A small image classifier, trained from scratch: held-out accuracy 86%, trained on microscope photos of single blood and bone marrow cells.
Rows from block 4, named by matrix and row number. Rows with one number belong to one attention dimension. Each number is 500 + 25 x the weight over its row's rms, rounded and kept within 0 to 999. All counts start at 0. Numbers have three digits each. After the name is the row's rms in percent of the matrix's.
# q: attention query (model.blocks.4.attn.q.weight, 128x128), inputs 0-127
# k: attention key (model.blocks.4.attn.k.weight, 128x128), inputs 0-127
q.31 090:473496509501530509483483499519498523498485520485475501480501478475480492533501499474479490537506498470472516509485466510475490514506442496502510530508542459519500516522454527456452520542491550458526474529494525482523529469490578491526501475528482498530560472531536532458496508498450493491451509528474518500479543493538489519498492484507531466528502509507500508477521523479500481490527
q.32 099:483480533518526537474490482541485504503486514496488520478484469467479499533522515476461498533464526516476538504490495494499484519505484491471499501531554445492514507500488479471471510556494508482482477523507512488539528481463544477502499507534493472514538509555520536454477518515475507503458505531480473531458512488517478544483464501519525466516498476510542512469548486476493454518533
q.33 110:501505455465488453507500495476545473522519446513539489517546496513500486467515438524558484478533501522505497478530499540504530503519512500499511515503457560505509484487486501497516464456494467504521479488461481533470490507530524512467509508454502527476479493517480456516532464497490523502516516482536529476535487501487534466516537489499462510488484535490451481513479490510512540488506
q.34 112:489521506490517529480520494517520471507524494525523521498499476479500498504534472475496500529465557542502515490540504504477470508543521500457505489534513489449469475453515440476485492552505468500477453500494495506527490515504526486455491533528490491493488538562478496500516483510466534513493533492542482524502499494466517531513473472513469496511492480491522478446527437469487496505538
q.35 086:504499463471455462508497512466508489511509435500498498500530524546497496487499487529527499457517478514501489482489550530542503498491511479506487497477465552510521505519500513543542479437500454513509517485501463541457498509514451519477516501450506493471462495477501464522507492530535515498550473509504520469488459496494517488491543538506483523496482514502469503533467513514517526545483
q.36 089:528490485488477494506527533443470486538510484503487506505527523523496496484489543538500479493502478492536461485482540498509471494464553498506494486442448536487460478488538485535551495465510488546478518490507501474455489525512460523498525502499494504511452499459485490524499519506544488474543503509497489524529460511484495451513495513494457532487507518500513517542484490543510546502492
q.37 075:465503512464517519472484528481534468498516496509487515524493470469496487488484450478489499483453533530506506476526443517500538510512493509493535527500485502477496476474492483471525441494442476512502443498442497523498536471514557489485552509523527500482527481522515480504503482490455511499474539511555528520499501490504518448514541467517509540533509527518474482515499498511491515511495
q.38 124:496484476461481468499480514475539474493515449491486488529532493512488491473497456525524476449496476518517485482523516542531536500493506506507504515472464542512504471510489503508536460417471478520517484480447495545456513487528498506475554512470540496480481476505517474526498498512506520478510476496519515486521472491488528455494563478523509517522482542501488496543474514520513514514492
q.39 118:480513527519528547491515509520454510499482554527503529501467495477505501517502531460475539536468549486514506510501463472461468497514513507481510489505533469453481521476513485478477514595520511495478477525527516463557501502477521507512481498564474487496524535502490508479513494479461491505500551503507481541502510520494476515532466488500480502491516462499522474466518477481478496494500
q.40 088:481516471471498450517485478501547483491499451506532480497536499517516493494515421503556504484553504522481514487521500527505538491534484489503502515544503528524539501519472520500493496467500477469548479474473474553486493507527517507463486500454498521467501491531494470519536457504493510529508514489549542439494521505511523509499538507489486483494494512502442482479483499474504516516495
q.41 092:542499487532472431513517470487488513514508493467528454488503526505511495470496519547520480491555455464477496513474539509500491515486515509506479481495490520544495485506513521534466542478536565517500565486509521483469472533498468466524471501458520535518495462464514509520486520526548489465517484497463514480516496487489499534484484521517476495457496502475511520504495505495519504455496
q.42 095:515476496510467492512494493491480520494470484480479515492501522535489510496480545535464488487483472478475497506456542511533499511445475502504477489466526501552544522540485538541514507471514508508490550501529475503503517497472448486528512504476511462485498476468521514502464543529550501488512446520450493495462483505513479504458501555500534508504486498527528540530511530508507465531486
q.43 089:483504529514543552485505510532489507481496553520512532520462472458515512520504497467474514519458541525499502524525464478480482495524499508483516504516523449463489493471508473457464492569506493500471460523511531469547516478504542496498491522541498500514516529523489525498493477477456508510466533482512477541508519496502496513534453479500511497508509478488515471435515472499489484465524
q.44 120:518493457471479464510529522451514471535516470522553507544525503513502486465504473537541474479503507502513459477517507540493505501487531512483500499463453558494493461486508489516499465468507481540490485485478492506460482524523509527480524517466506520483462503491478468521516480499492516481529520477516506518548457522472523459541514492505450523483482532493469484526488471524508539465516
q.45 115:533497504538501481486483455516496534498494521462511458454479525500501516498490508511497499524547464487459536512453487496495518515505468504523489506539527492549528539526480537512461542503501560475530557505523521502518489499475486469544459470489515531502532473481515518479482508491517483500481472505461520467460528466539490545469494527485528472479498496491491528510508538484496484487481
q.46 112:526491510502490490491549486479486484534505504500542509506510493453506490495530528540487462523483511479484498501492527509487475530470514511473493498471507481512473442460516448490460502533525531541437496511510503451486489526496527471520484529499473494523495462513484530511492527524505517463472503506484488557526486510484513523502435520512474497497499491509541527462541459506520500460557
q.47 090:544510493519474499508540488465462508531498499498515483464515528508507514503511570533492488524526467470506497501450545492494461507472526488506467480469487485507480488486523502525506530510532518506444547515549498458482475534480456510526460492487456500527457499467480519517483534502552472486523487512459469525512498520499483515498445546485471487478503490495512528511504506523524523480505
q.48 097:504483491474493479493502520462531474516517483500498490550504488479485465457487462522520469469475498507525469480534492525511530503493521518496506512469452542506497440487513488507519463451474512554500485466444517506464505499537516497488562519496547515493491477513514490528485495498491513462510509497522529525541465499467526440525539470515482537494489549496504482533493491527499517477501
q.49 095:495498474483495482501478530493531491494498469512497506554503509512487474455485444496529502457481526528519472492549493530507540489510520504492506506494477552479515488501495511508512460446487486532519484475464493545487504494528484500452554517484541502454493511507518460525507476509478529497525508475542538491523464489478524450522556463511491543485484531514481462524478478506474493502475
q.50 094:492537499528517490508509470515489516508489535518556488470488495481523507511521486479513523537547521479484523505494473484470485492521486501487500515542535473499500516480486508480445536572537537465513499516533493482534479516489534489503420484504470531498530501500478508488529483483476489522480529475505507495502539512508502555511461507484480476473527467478482491439518470462493504454517
q.51 090:500490473489507463505476486476500509481508465492482471482524522525480506494487497512514474465546445487487510487458487521515539495497471496529501507483487546562517527530481542526524492436475486483547489486474502523468511489517494517518511453461520517488498477466513475496515501482523481511508500512491536466492509489535498469489559516489504501495496535493437515566468553518507524518474
q.52 113:502515526531526520488491479529492520484507546473471471448473498483510526529495532479482506531534478477490527530470466454492497499519461499532503513528534444515485523507491508483481549532502529461515525520519522468517503485487505486550451463521496522544529484494510540478487507475514465510463487518465504481478553484544485540469473518482538470497517486489507518478504541489503487485485
q.53 125:460522516500534555487496529528495493479498525533479531517478474477497486515503487457490533512450557524517508501549484480473480488538509506476522498509514477443471492465513463460496486559482469495487449505487514494536511490505534505469510514558502486502516539534500499494524476494454511513492552493542493529508510508480500501537504457518486510520508485491509448455503475480485488506499
q.54 107:543502486522469462511544485476479500543488505493545489508498518481515482461503512555505471485517493470476487498477544510495477514458505519486486494477503513535508457484512496519452522508537567534464553494526500467488480537499480464514471528478523499509493448473502517518480525533533497469501481493457505534524480507484510525496459529521476527461496482503524520482525476511512487450523
q.55 083:451508524444516538506487558478478490495499494488431535498539490511495510556483531471467497487468482502528488490493509490522498485486489485511519521463483478480488492500483496490573471482469436489497450515486481480481541475517508527488518479512470468535491494504492518505506511506501487509508517523520506503485521520515490454500518521508508515549517496519511512513472536537519534578514
q.56 107:466463531492505559486495540512494499474501518512427538534475482496470510529471531475458507482424503512524485521530497477522484485492507514504510495464506469460489511506521468482547476490468457512492469513480518486516537460492492509507565509527516453519486528494528516481470515503481506492493489521493465529490484495501486461505510477516539510548486514520544489525496505524503476526507
q.57 120:468514527510532559487506527524482493486493531529484539514474475467501493521506505457476526521444556520509513502534487480482465501527518505473503487514525460438474504473522461466498491571495482499476460515508498487542508497491522504473504524557489474497516547535499509487512498504454516512494545509523474531489501510484489517516481470511494504520502464500534469451517471484481481519510
q.58 078:466515494522519451498473474549539508464488507504516491523476475479522500482503430482526524494539517486460516525537461513493548504537455507506503506547535500523545519528468543486449504497501538479549507498485511533506505486497532475496482505474544517488533484510526498488500484497483518502463485478506533460488530485508519536486520484512523483498496508493470470458495518455495454488486
q.59 080:501516513508532507475506484543525474522513514504521508508494462470507480488519447477516519536489546527503508497559463493483493506542528498463498505539518485453481484469509451463460519550511508500498474491491515508525491507501545478464493517543502513513511531567494502480510478509452526498474528501535482514520510500473497537513481457508499480500504485488514469449525440465474475488514
q.60 104:531482496533482469502507491499520490518495514500541495547476496461506458447498484543500493482499514481474480505516499503480522515480492527486499495494513515530516450501494494497434505512515583541467532495490524488494486518493515454519513536498550517490523455495522527506480516511479519441469479488468521528533484496492510510509477485516499526471503512500521493465527466490499456418505
q.61 126:487489466464483466514473516475533486486500452505493498527530505531487486479495460509525488455511474509508480483510504534533539488499501500515510511481466551517533496519485523506536458425474467504534482482466481555468516487530506520475545502467529504469493481487506460514511482500501520509524490488527523476516482501502512443507567477504504522509486537505464487555471514515497526512485
q.62 121:544495486507478470510510480486489519515504510466511470453510537529513521508486539528509486514563445474497504508450507482506514498476476482537487497503490502548508531528487533536514536466521518490513568502528496479478485509488456505539458468460478512525484466461497501494489510497550467498499463502457511470493517504525487512471478549473509473482508507498491548526481544508522506498490
q.63 102:516506500522515517510538509508454523536481544504520516483509507481499506523507554509474502535505505451509481499473510489476458504485512489490487495477520460494477500482512485487462542568538523494458510524547502452520489518477517514519453489531446487549496495510483534477494519507508476500489522514458469545514527538505472523522418522487489487498517466490521505474530491495509489485514
q.64 104:513479528479497511486514556480455561500487551490445512506475464519505528510506542518484479483463502503496500476482503485531494512451503479510498488494528492494508550502500539535523481474480570520463529537481477486485510498488433532504493500478497486523512500477545506511468523497523492493478490475482473522481496499484505493478501489494539509474483497539517522502484585517505457497489
q.65 095:527465525491507517525507530479469505515498531522468504543527466510464534461481507493511489481461471492531466478501462514525546442473517476527498511469462501465536512513488545499515481482451504516530512509502499522473538466539513514506555495504524522473511473487496512523476516487513516469507512499489495529525487505480470468527525512477501546479485475498501457527449509543517523497445
q.66 092:512499500515498526494495516519449512511488514479456473510422507505502506470480543544467496470453488507527501505489502466539494510445525492520463474489508475479515517483538513533544516504490526524473549526534470515507506519472395502539521480511513470497519508504542488492472508515516510473499488515478482499477491475500452517469510504487536506516508482523516519507487487505501473507463
q.67 107:539499496525498507566486485519489511515480520493463508535462480525478480490473532493490523480494484482550483496489480481538508389486482531532513505479489495457502499524543523466510538481491495490527506470501528502479527496569479525551525478514514508515506501498538515501512492532488493498492512487457526493501517491506462502522497507483516502498504491500498476493417499518489513526466
q.68 094:549475490501490487526502526473490510554508512488487491541521474518483534455501494525520483483478451495512460475499482530546527459465524477513485504475450513470524512515474551523512498457458507523519525512509483507460525469545490487517551497455536529487502460480491506518493507491521528466502481499475493518517475494487497474509539517487505538475483482514499506526460515548536519480464
q.69 097:544504497513493493569486490501485509547492517481485487527479475529489507488493507498506500479522473474518494469474478501551535396501497501536503520499474506469519502517501542473517532454474500478527516483485513485480515491582513506543511487473529540502495482496510497499518498521493517503494494473465528484503511500502480486522528516488510499470497509498470486501411523517513535522473
q.70 097:518504499520494523524492511519491497516475515508452496550439510499504480464472535543461515467446513515542482531524514478522458470462517535512460472462493490453501480491551511510514508513496509529493518492521489514495490527504412513521548506528509453521503528499531496502489492512492514466492504517488486517496469477487453508499494493512519520530529479521531490479472464511475467487472
q.71 093:503501459489476499495476450532550478476488452492511475476523542497501460477475476506467519499486521499489500524512503510448500551507525542500456496504491511562500492521470495521499500537522468514540547456529517536537474522461501464477538489513487454491496527492483500508483496492498531490530483526495523495516502496516499523498498522494511503554513501493488503501542415478475484489501
q.72 093:518520518526517504549494501515484502521497531494480516542449482492494485494484542472504506491520502476553492502487482458542485394502475518519527500495500488443489483499566497460506535487499476474506484486484515479486531504554483526554488494516518529522501489525526517473520485536489476502485511486480515477494524489494470525524489506495504483492519494475504475499423516504495523537498
q.73 102:504538512535507513553487493516499477521492509488503517503437500514516466509486522482519520498526514495539506514510494478530488416546479512493535508498501505441480469496551498458507536486499515467504470476486513456504496512557519511510480492521504526519501525514522503482546476531456481516512528489496515439493524494484480471526483482497472499469510528482499477478452481479485557523497
q.74 078:467497472470504465455514478475471490497530465488543478453530514474520521529518472488519497527561464473476507513474471529464514563516520489496492522509492506563512519475467483473507509515518465488503483510503463502512509502459555489499467484471489524478504480489452465467498521494528498520499474526523494517504480538531508534493523508515496467500491498491456530538538511505545509511524
q.75 098:540476498486509503525506488481497488529514500530515511543549482503479520464493468491509487485506477485518462470500457539483539453487523493515505524476432518488527478507467541482511477503477470514535480484509500509475526479539570514509556501494522535467496473493456500523487501485513529494516505484492511536540474530495484476543514519485495533496496498471474460540465488540518538482484
q.76 101:521491514507506515550496529503502516521493533515465522556506463504481499472473500491494505475470489493537465489515495503522506388488500504528520515465466499447500483514522520457490502469469484504513479486476526496466530469582521533523539505505522517521496496506520517519500499496499500491483513483485509516524494499481490493542522496498498519490489498485505450501421524525519512499461
q.77 113:494474500493535501480538535468506496504520515552512537535541487480496512473505471499509505528472478504510464520543506522460498494493505484505518499464461507470492471490491483479475464535517442528494437509501499504471532457512548540500549525539493507497488477517484504520499498471492490487483512513539470549539459524473511514538495480522444516495494479473524446507506508521527506475490
q.78 089:480510502449529499509507503451486561519526518493476512518522462500523504531513500502514471467512531480500503476476468520480501487490516515504514505513474538515499539484465539511494454477496528492511508520465488497490492496510512511487476505434504523508510515451475482506468520458538527526496494420503511514507491538483494489505519504484554488487480523493469536514475590528503513534510
q.79 095:494495505520502517504493490541520489480476491528494500520472513511500473477480507548444533482443523511517485534541529472482480479488516529522477474473506490481486462509542475489499487554515452526490500488521510540511487525485467533520558515559501448519468528524531510499490484506484499480488506508520498522497480481500488525507493486518498515539525472501535455465492443476470455475467
q.80 100:487518492515504532500501523523506504494481498512480504518430525489527464497488530544457516492470522512537501555534528478508438500488494525506477467473526483467479476477575466497497498537533502506462508507516488497501490532484422541524513507548489445541504536514542491493507489504483483491494503518504469490479487482481486520487481486517489487530525488517521502462505480485481459497497
q.81 107:531511467512478461494484463505511445533504455454531452470482539482536504487501492503518489517551467496509501510470495513539486535511516512470460501503500502521499501495512475517520556478513501491501532480521467483513499523488478452514469492470509491479520487509465490465500501551520510482518453565465488460491501503530491496481503531500501479522508510508482567526520466489525521524540
q.82 106:539518468501475476513470465498521475548502477436520446477477513494523509504515498536530479495548484498498531485449509507543508507513514492495463501529493507524498511499499513533524549444486534484490557498505474479500492523509449459516465477446507512499503499489489473488520492525501521498498472521476502454469518471517512494463517527487510484483492524534474570513486507497531524510513
k.31 096:520526484459516491504544533492464522496490492520525492517518565511474433494483485519525480491510531478560485521485513530496468525445488496480510493469480511466495479466517456517483482535535528493487496508524520507497462524495478550500517510554493509499516467480489494511500470545511464478507491473518476532522489514497494468547454470478457518524547499479490478529484495506493509467507
k.32 103:505518482483518511511540506502496505477473536493520489519471526487502495482497496508529524508502513479540472564509480510506502490473482497495512481466484520464489498452525477508472479534528504493491501525517515515501494483505500566493521517550478520502489474463504464541506493488486458529496483463524445535536483532486511450552476478487448494513515484494501463567500533534480497445473
k.33 105:507492505503462499522447449485559494537530453513501494480530520507507494518512493500470460517490490533468524432488485502500553513527506537504465497547499520528507485521461522527535501455473462508541505457483476507509489527510483493509516515432504479471480509541459496472492490516503545513494501488496512478495493487512493527488527526488537495519479532505476532488492462468486504524528
k.34 116:515492473514523499507487476480553481509512523491508511523507481463489550503521489473527510535478473526501476528533454511530541501513473497515493482486481524478487494471501501507502488470487440493539493521470478516509549448527488540484529537508489493491475470531477455551517490478485496549461481478527440533522485512475518470525503474503482489535469499514483498567516511509481480491489
k.35 086:481491518489453504525456445508536520506523498518477476466510462519528507496522512523471522481508488500450528477500494478476547479511526525526463507542501499554503528543480523501516511464487493510536528486495503500501472531504496456511512503440510505485472541491481516444501521465499540513500513497503525473485508490509499555478552524486536477442491517523521525455485498511495484494513
k.36 089:485493505533497486506455498545534481496502472495459495482517446486491510499508480497478511485489465515475507483504520481500504488544514488516502511550503486536519504559460536466511526477477487499507500475515485516519528470503526440500484473472533480487529503524526526444499526487519538497510515550492542455474520478497480537452546504513550496480493496504514520470507481488511475564475
k.37 074:540506500532516487498503464507565469574537496501568517505513523477487478497485505496515477539485493531532502476523482505478524502542497497492489526540471513473462463456502479507483515506484449505492502465511485476473476490536503498514504492509517472502459496534500480508501466521495529509483511523524476484508506500482513512530472510470471490508494513480448496491478437457543529557498
k.38 121:519520500505471494527469448515539500550536462512506493470522500528512496513491499518486484495504491506478510452487498489456543479541517523514476526544469512523484483518476518501523524490477459493522532451490512493468472532527505500515504481447518487494441518520460500470491498499507544519500514494493530457499513489508491553494520539471524494483501529475454520456468466475527520550518
k.39 117:506491499536556491462525532490508459489494538482537521536481495455477520481499487459537520544492479512516490534521483509539473517497471458494534474480518495462480505448524467493461503518492492496490468544506487499534552440497485496479489509562495513504536486528529487524518476505476469494473509520533472524507502493487512486516471480532455494518501460513515475547518507495511487497483
k.40 081:504476505472440496531482457453516519528530475542509498496537534532503459507513521516491452508507524505475527447504472530512540513476489557500462492507496524527498492495511507541530485446503502508524514500468478491513464551492455514509524540449474512492467498510442502506493486527495514486481504466503490508521473482504517505502501521483508490496481538525494536489489484493480504453555
k.41 091:441485504481490511510483518504432510455474464492438515485482494541510500535496499512445493446508540481479497499487530479490456497473522541491498489478532499518537518561482551503540500500518514494517484493492514527526525518471513530485514496469506493513498527478499500449480512519508497503535513495448535482474483512533469497480520503521561500508508513507508520460501518524478491522534
k.42 094:479513510465478523519505494534456544447468529505486460466455483528515480503499514542479551439518512469485507549489515464485477465495516499510501506504512487533504537523517504472492497512526536487500523513526549499496450522490528500506495476492505523517494520421520496457504524461507481515521500472487519496500523507524496513509516498485507495439534503503531491476486536528465492460482
k.43 087:527493486535543501476530514480525441499504528485549524544483498469482541486486497449522492541487474514542478510510481524509486515506465478479532502466497497450488462457521468503474499533481469503502478505494491502499541462506492532490520508568500510501504484538510488554505486504489479496484491505510464521520481497473510482528469481504456519554481485487479478559526481482528513509474
k.44 116:494494509542489508517439453510556464511525458501495496480512479486483514521505486476468491494488470535460519456496487486495537499557503517510476507552512496519503491536459532505533521488462452487547490473480480518541524491512504484501511490452532476472501527550472502448498502508504531520491516499489527468481505480519479527489536524512547494519497517504476522493501464476485490549501
k.45 113:467511501448500514506539545498408542466455490509466507504478528523519464527496509539475488471508556470495497516478531516493458517446513510468490489458520499505527511516507497504492481526543558505452486514506528495490468548468506520500485514501478506511513507452505506520497506526502486491526494482473490519480488531513502461502472493507497514492513496514514503475509531532492493444532
k.46 116:478487487519513523510481507528536476443477494494467503494481486491469510510506479488473529463482500505517480550515483481509483493528504513485513495499506509475509498526476534501521487507493483483541476494500512555560547463490538565480554494520513478500505496488497470480511507496506477551516499473487461499495489532492466435518512472506528496564504483476488483561529504515438485507476
k.47 090:459485488509509513496484539537479519432457487495417491488488472503494516514507489521473517449495496492489501532495532496525468496486521468489512496509525488515556532550477546486504492486517534496490486513511500540530527471474534464481497489492504491479551501480538525476500539488517491490536490511472508474470498508511480464466524486521536504508504491503538510501544520537464457473474
k.48 098:514498498533501505514468472503543464533529460502509516484521486489490493531491494483482483500488484526489510456496511479471520480562504518511493527535488499497480469519472513498527538505473437491514493458487493503504513502525514504506497478462527452497466515537471491461505490514508537525487531522486532457484512486511484535494515517493528504527487523478445522469486458453530521594510
k.49 096:514510509520473498507462436478546476547550483507532495494522490498517515514511508469485503534493470517474526452505474474483535482544491527521482513528498502517460496492493497495528529481464453497526511469479492462492512523530493488503492498452512499506453521544463483469517489506493531528475526507502540477496517477503511570501518528500521490483488523505477527464472474459530511553523
k.50 083:482474509493505495475511531455473493458477497506497526532507533503483477509505493480510464522491535488515487512500482526540464538444476524461509454459530518473509500492513492538491474492513540504510465538494486520544534490463477532488520530536460510517542487514507487530481476544491466472506501476491465539513465511490509447507464480528490505538498499511527504540528515514465495446513
k.51 089:497509518466468494515517511520449531511500449532491487474503524541510441496507507552474473463506535511469541454469545528486500512487520516496466505539503492528534499532486483509493487504520518505456507480511499480476437548490496457524478507466522499482500517478506546475502484528514520452530502514492528469475499487517502516502506533488496505455515513499492499425479474483519506495526
k.52 107:487500497457524498483560576489425518484467507508488520522487529509501472495491506522515475486505537476543481517482533531502443527440501488468515496462504491486529487492516482506482479519538547524447481525522498494469481520471504507502497498556489494510526478473526521549483503524506480449528480513489478520497485519495502462491462481504476537513509485505511491500519507518518510472509
k.53 125:528493479530536479461514499472545453533539536497553523529513498472487541477493488459546501566495467532528484500527474518519513507515474478507515492489485508469467476449510463508485506501472445501505488514488482487488539452519476507492501515538496511508481480557490481539507469497473499510462499518541470511522497492471533503516484489505457501517473495501483484539502485479535516524491
k.54 103:452469507510487532505468501506492484432482486497450514483477477530485497548496488481449528459492520496485497535502505468496478488514523527482503497484522501513514519553475547487532500497494506483550471505484534534542546496479529544482525480492505484510492539494495469434503514511509477533525517482455515481480490523526450479502516487516566486515506504485513504496510522518452495510509
k.55 080:533508495489494472494504504531566515524525509543526495492547498496487466454480488531556499503500467497519486470518520525490519507504505465510512513552463488507489490484517476490459494482493511510490543483536472507467456486514505434521487483530523494485501460512526538495492512486517539453511499525545514480531496489463500549491511506459467488458505487465501473495501458485528516528459
k.56 102:544540494527538496477514494519511483531531544484559495495489484468509538462472499478526532519518458514541482512508497489463514474545512455522525540507460472485470481468513477477476515544486470507471507489521526486446496471532505475518478464539523504502485493503520506534512503453512491517490494524522509493509525493487512548510493507497462516495503483474471481521494480488551532538457
k.57 118:522503477530537494471517498481540466516520555481544516533495482465492545475499488465541528552498466513525480542531470502527510506516480470514521488484486511457465492444520468493475513501481462499509495530491483497504542445522485516482503509548492517505482477530508467542513483476482485517459497506542461523525498502470528491527488482511453489516478483500494475555505507493513503493472
k.58 073:504512517465496519492519489439440510504521509504527512506479553537525492531482528486489463504514549478522519490478481499487476518469489548512494491449511523481479491465529468537529498516495502506494501503478524463485484551491458576498525514514471512513447544495457471510498461519495483492495503469479490524519489497525509513540469510478497499525509524508464508494475515506505545496552
k.59 084:507504478526522491504503484454524480531500515479502513542509515461491525504502509464516489570494506497527481518512439506517517495508469527502506490455492520456480493453507490515515503488491473493518479506474467520529544470509476552492523523516470500497491476535458456556503477519481482548459479490514452543525479521497506457528489489511477509551485499501470502568504517519495503505494
k.60 104:487496504516510541499489488481491465479498474474505527490468502506481493553485492459454496486509515491514509530493499460474452487521502546480516506462525507475472500520484524497546521531480483478525467500487538515538553502498523574482517484505500475524474535506464454458497486528510480553505524464464506490489493504522467469516499491515545505551512519476461519513502500487466505538532
k.61 123:524515513507460485520472453499537503553538461520532489469526515524506478499500501506489482503513494511467527442483498494468540490529509518504476512550487497530483489520486508512516518485485478499512529461492510480475458537522489473525485490445519507488459519525472514455501487506513542494495516505494545461503516470510499566497511539478507486464501525490478520447471460467528525537518
k.62 122:468496513460480516503516534516431549472451487510441492481493505516507467511495509540464491453501530476497506493469528501494470506457524505488487508499525482525549520545494517493512478490531575515463500505520492501507466529467517466510484486487494493495547500451527531491484540504523495462538488513470523501472499513513474483464502498511531518481523495518534507467515518521480481467506
k.63 100:483478493513523501486507540516501491443464513490473491533497500476454491511490480492519509494488500480531478538494512510551456517478481464491530483484515481478526521504505500502487489504510531483503480532511502556567532462464521510486510499553484510488579467492522512486499506524502463486521479483509484509509493504494477435503498464523500504525536478500545476556523521535467483466469
k.64 109:485462513499489519472522548497491465482505528529482525510501447522496539475494516511526507471478502514485507460517517489517499505474502484507501511505547483511537533497509482479496503472479556511494500564509418491545495488470509414480470486502522525469525522508519505488494513485484520448520529513509503466487500480506493514468525508501518512475475512559534494459522473473518479511521
k.65 095:497502532479501487493519495492499508443494523531458498531474465511528500480501469503492500456493496496491472570572525504503501471501507516504489496475468509520477466513538518477501496489484532545533486507452515508494515490525531493462547517505530512475498486476479515531483537493521497477488476441551497521519458528462506458502550473494490529479518517527498481508494517520487490439510
k.66 095:452454513484470522499518509482481532456491513567483510497521481521481506526495570533493495474470503469459524470515520506519497504468489491536490486493550486544545544484534499484490472512519533482480520554512434495510481493451464488510499489515486515479517519453551497477490527497486496482492530504504482489501503507534496527501514504503516507504487512546517470487519541485496466468483
k.67 117:482514508473483508520536503498462508440472517493479473507481508527495449519480491512483506451518506448513507516502523498496499444508506510536505514474492495524484488512520506465527505499499560482501492492470544485465487516527540502503543475513518524514509496439531507503523512497498484484511478491507554490507521527532491438510534460489510531473536545511459464498454538484517504455490
k.68 093:522476514494483490498524500477516484487515528537469507529491461506520538467501501506507489497488480473511469539566501506488526460525504519513492518469461505506488490508550498471511488469475504561546503511461489491477511494527521483508545504485506533480478483483462525542484536483519515463481453461562489503531466518453512491482547506457487510460502538529507489503487505524532514469510
k.69 101:497521504474478493526516496492460491479491513490483493528478485536516471505492481505498503459514512458525500529510521499487515436517506525529484531463474502525497494515507506462537499469482543510520496495468528476460483510552551492502544490483515534501484492454496498512514501490509495484502458476525542482507509529515488456515556482478506535449516550522450498491437528490546528477512
k.70 096:496477514500474521510524498492508538438463513520475467491493513507498489497500567540485517481492507448477524493493503496509482493494495489520497480484518496531506497500549498485498500529520573485466538518504495493502462515462459506505502471552484520490534503433552520509497549488499478481507512521527513507516513516511495489492510485500483510494522504507513455508532556503482474427442
k.71 088:523467515521499498511467459514566529491502495528489485466551551509503495504504504505471466539502506508491498463478440497474541536505517508507490476543484520513503478524484524543502480519514452503532546465509524519502512507470454549518505504512474492527491527523484500470444513486527504500503484495495486503512497512485495526502461534487539466529505499460529492511512486523460475471438
k.72 100:471530495469494512525532510494433503466479488476489474528473507509481442535488510511496520444507530439514516523488533514495475450514503523521492511454504497510494505493514493477517512503513552469485486499485539478474477507526537486492527480514509508511501491432537491494536504517484482514497499507505549490502520517546492455529529455514497534487529531508456481506454536473522508485510
k.73 105:494549497479468499525505512499454532475467495455520461491466513527501456529503495505505546468529516458508522508494522504504477452520503495524501504473486502503465521501510501485517522500510541459483495466480551482451464521540521517496499495495496518518495483451529487513550488517492471541508503509491552486498531524514529459527522450511478527472515512502453485495448546481520513484499
k.74 080:481504470495539496487485469478482508569543492534544539524515518443507516523490478468489469540490496521520482491477476503458533514493489514472505515524489491499517511475471503504490477510488415519499483505525471510518515498493507504533488496482508495490501507544463455452468478486496527519475523485482472520490466490516460555534485524502502486489476494494488544518510464512497529552543
k.75 101:534525507496510477516517465501507490488498505510495504533469500490524487486496449495491505488510491511501475576550503520487522485518501539477475501486450525513469457516520502493505484503490490554536481471467542507486512500534524498486559527495524513464492478487436503529496520471525512493479452452534501524516449543469502459512536489475473518479523522504469490517487493525483511453498
k.76 111:513535515487509494509523506511492492460480508481471478520455487505525466473492469504497510451506499471518491563526536502501486455520521520508492511472470515511464450507527490463511513503490557510491473473452553489457494525542544482486535497525530508500506493457506526539522513495513487472502467476528537509511495521492500447495549454499485534481532516504484476501467522508512507457484
k.77 109:528517511522549487492503490503519492496496505483522494535454500439534495471509468494496506501494472531494481593530518510496492515504508490459510475489459523475452430490525484500484508534505483526474468474487541509509530500515506517486512509554512489481509475521481507539507502487498502504492501500532478545502457519460500473499511465520437502524522462480490480533533485532470512477497
k.78 091:497530484509522499489490499502504451552537502492480526527491488464524511466491468489515522475500496510524483516521486484497539497525502518476478510529489511517516528493493494481508514477467530542546503488504442467524471498512512404479512507468545495438513511493456499489496498460506544478514485495535508457514482504483457519492542545466507519452503511527498514491492464494510515514537
k.79 091:514496510510519510515502487517520529444452507488501471488494522511500463503501522543475506489496497489473506525473518500510470508472514486502514468493511509527486439512508506517486509532527537483445508491500534524489502525472476544501492474573481486495522498469541511511491525497506481485517517512480513529492525516514484465491483480519493490545534468484515443507539530513440467442428
k.80 101:479487498510506528500512506499494531472470509494516462485488521489482481506508559541495516496492494473473535475470515505512475519483506465516505482503531489512501503471517484505490505528533555461434526523533500486507463519459460520509463460550475499503534512458581491500519509496485483498514548564501509502505540500534499496484487480523475498520511483500516461513531538491480481466458
k.81 103:489464470470456500506504491466493534557524484541516506491562528497461498532490558496503478542491518461517520427471480524478535491498489520524499526483502479498522558478512480494510472502507446486510535518516481516486481495478473523546503487467457526520479496513489477469499504526483506526468502516498484511529493491515516552525481528474505489510483543485486534508478513490534516529512
k.82 105:502482469476453493510501510459495489547525521520493520486535494520479516525492546518514485534507513468518514446489476506495528471533485507540488530500508481498537561483512492483513500473494472502534534525503451464465476489504485489533512485464473530527472498506491480494508495494487505503470483527502507472508513485515509556482501546451519503476473550527491542481454506474570514536510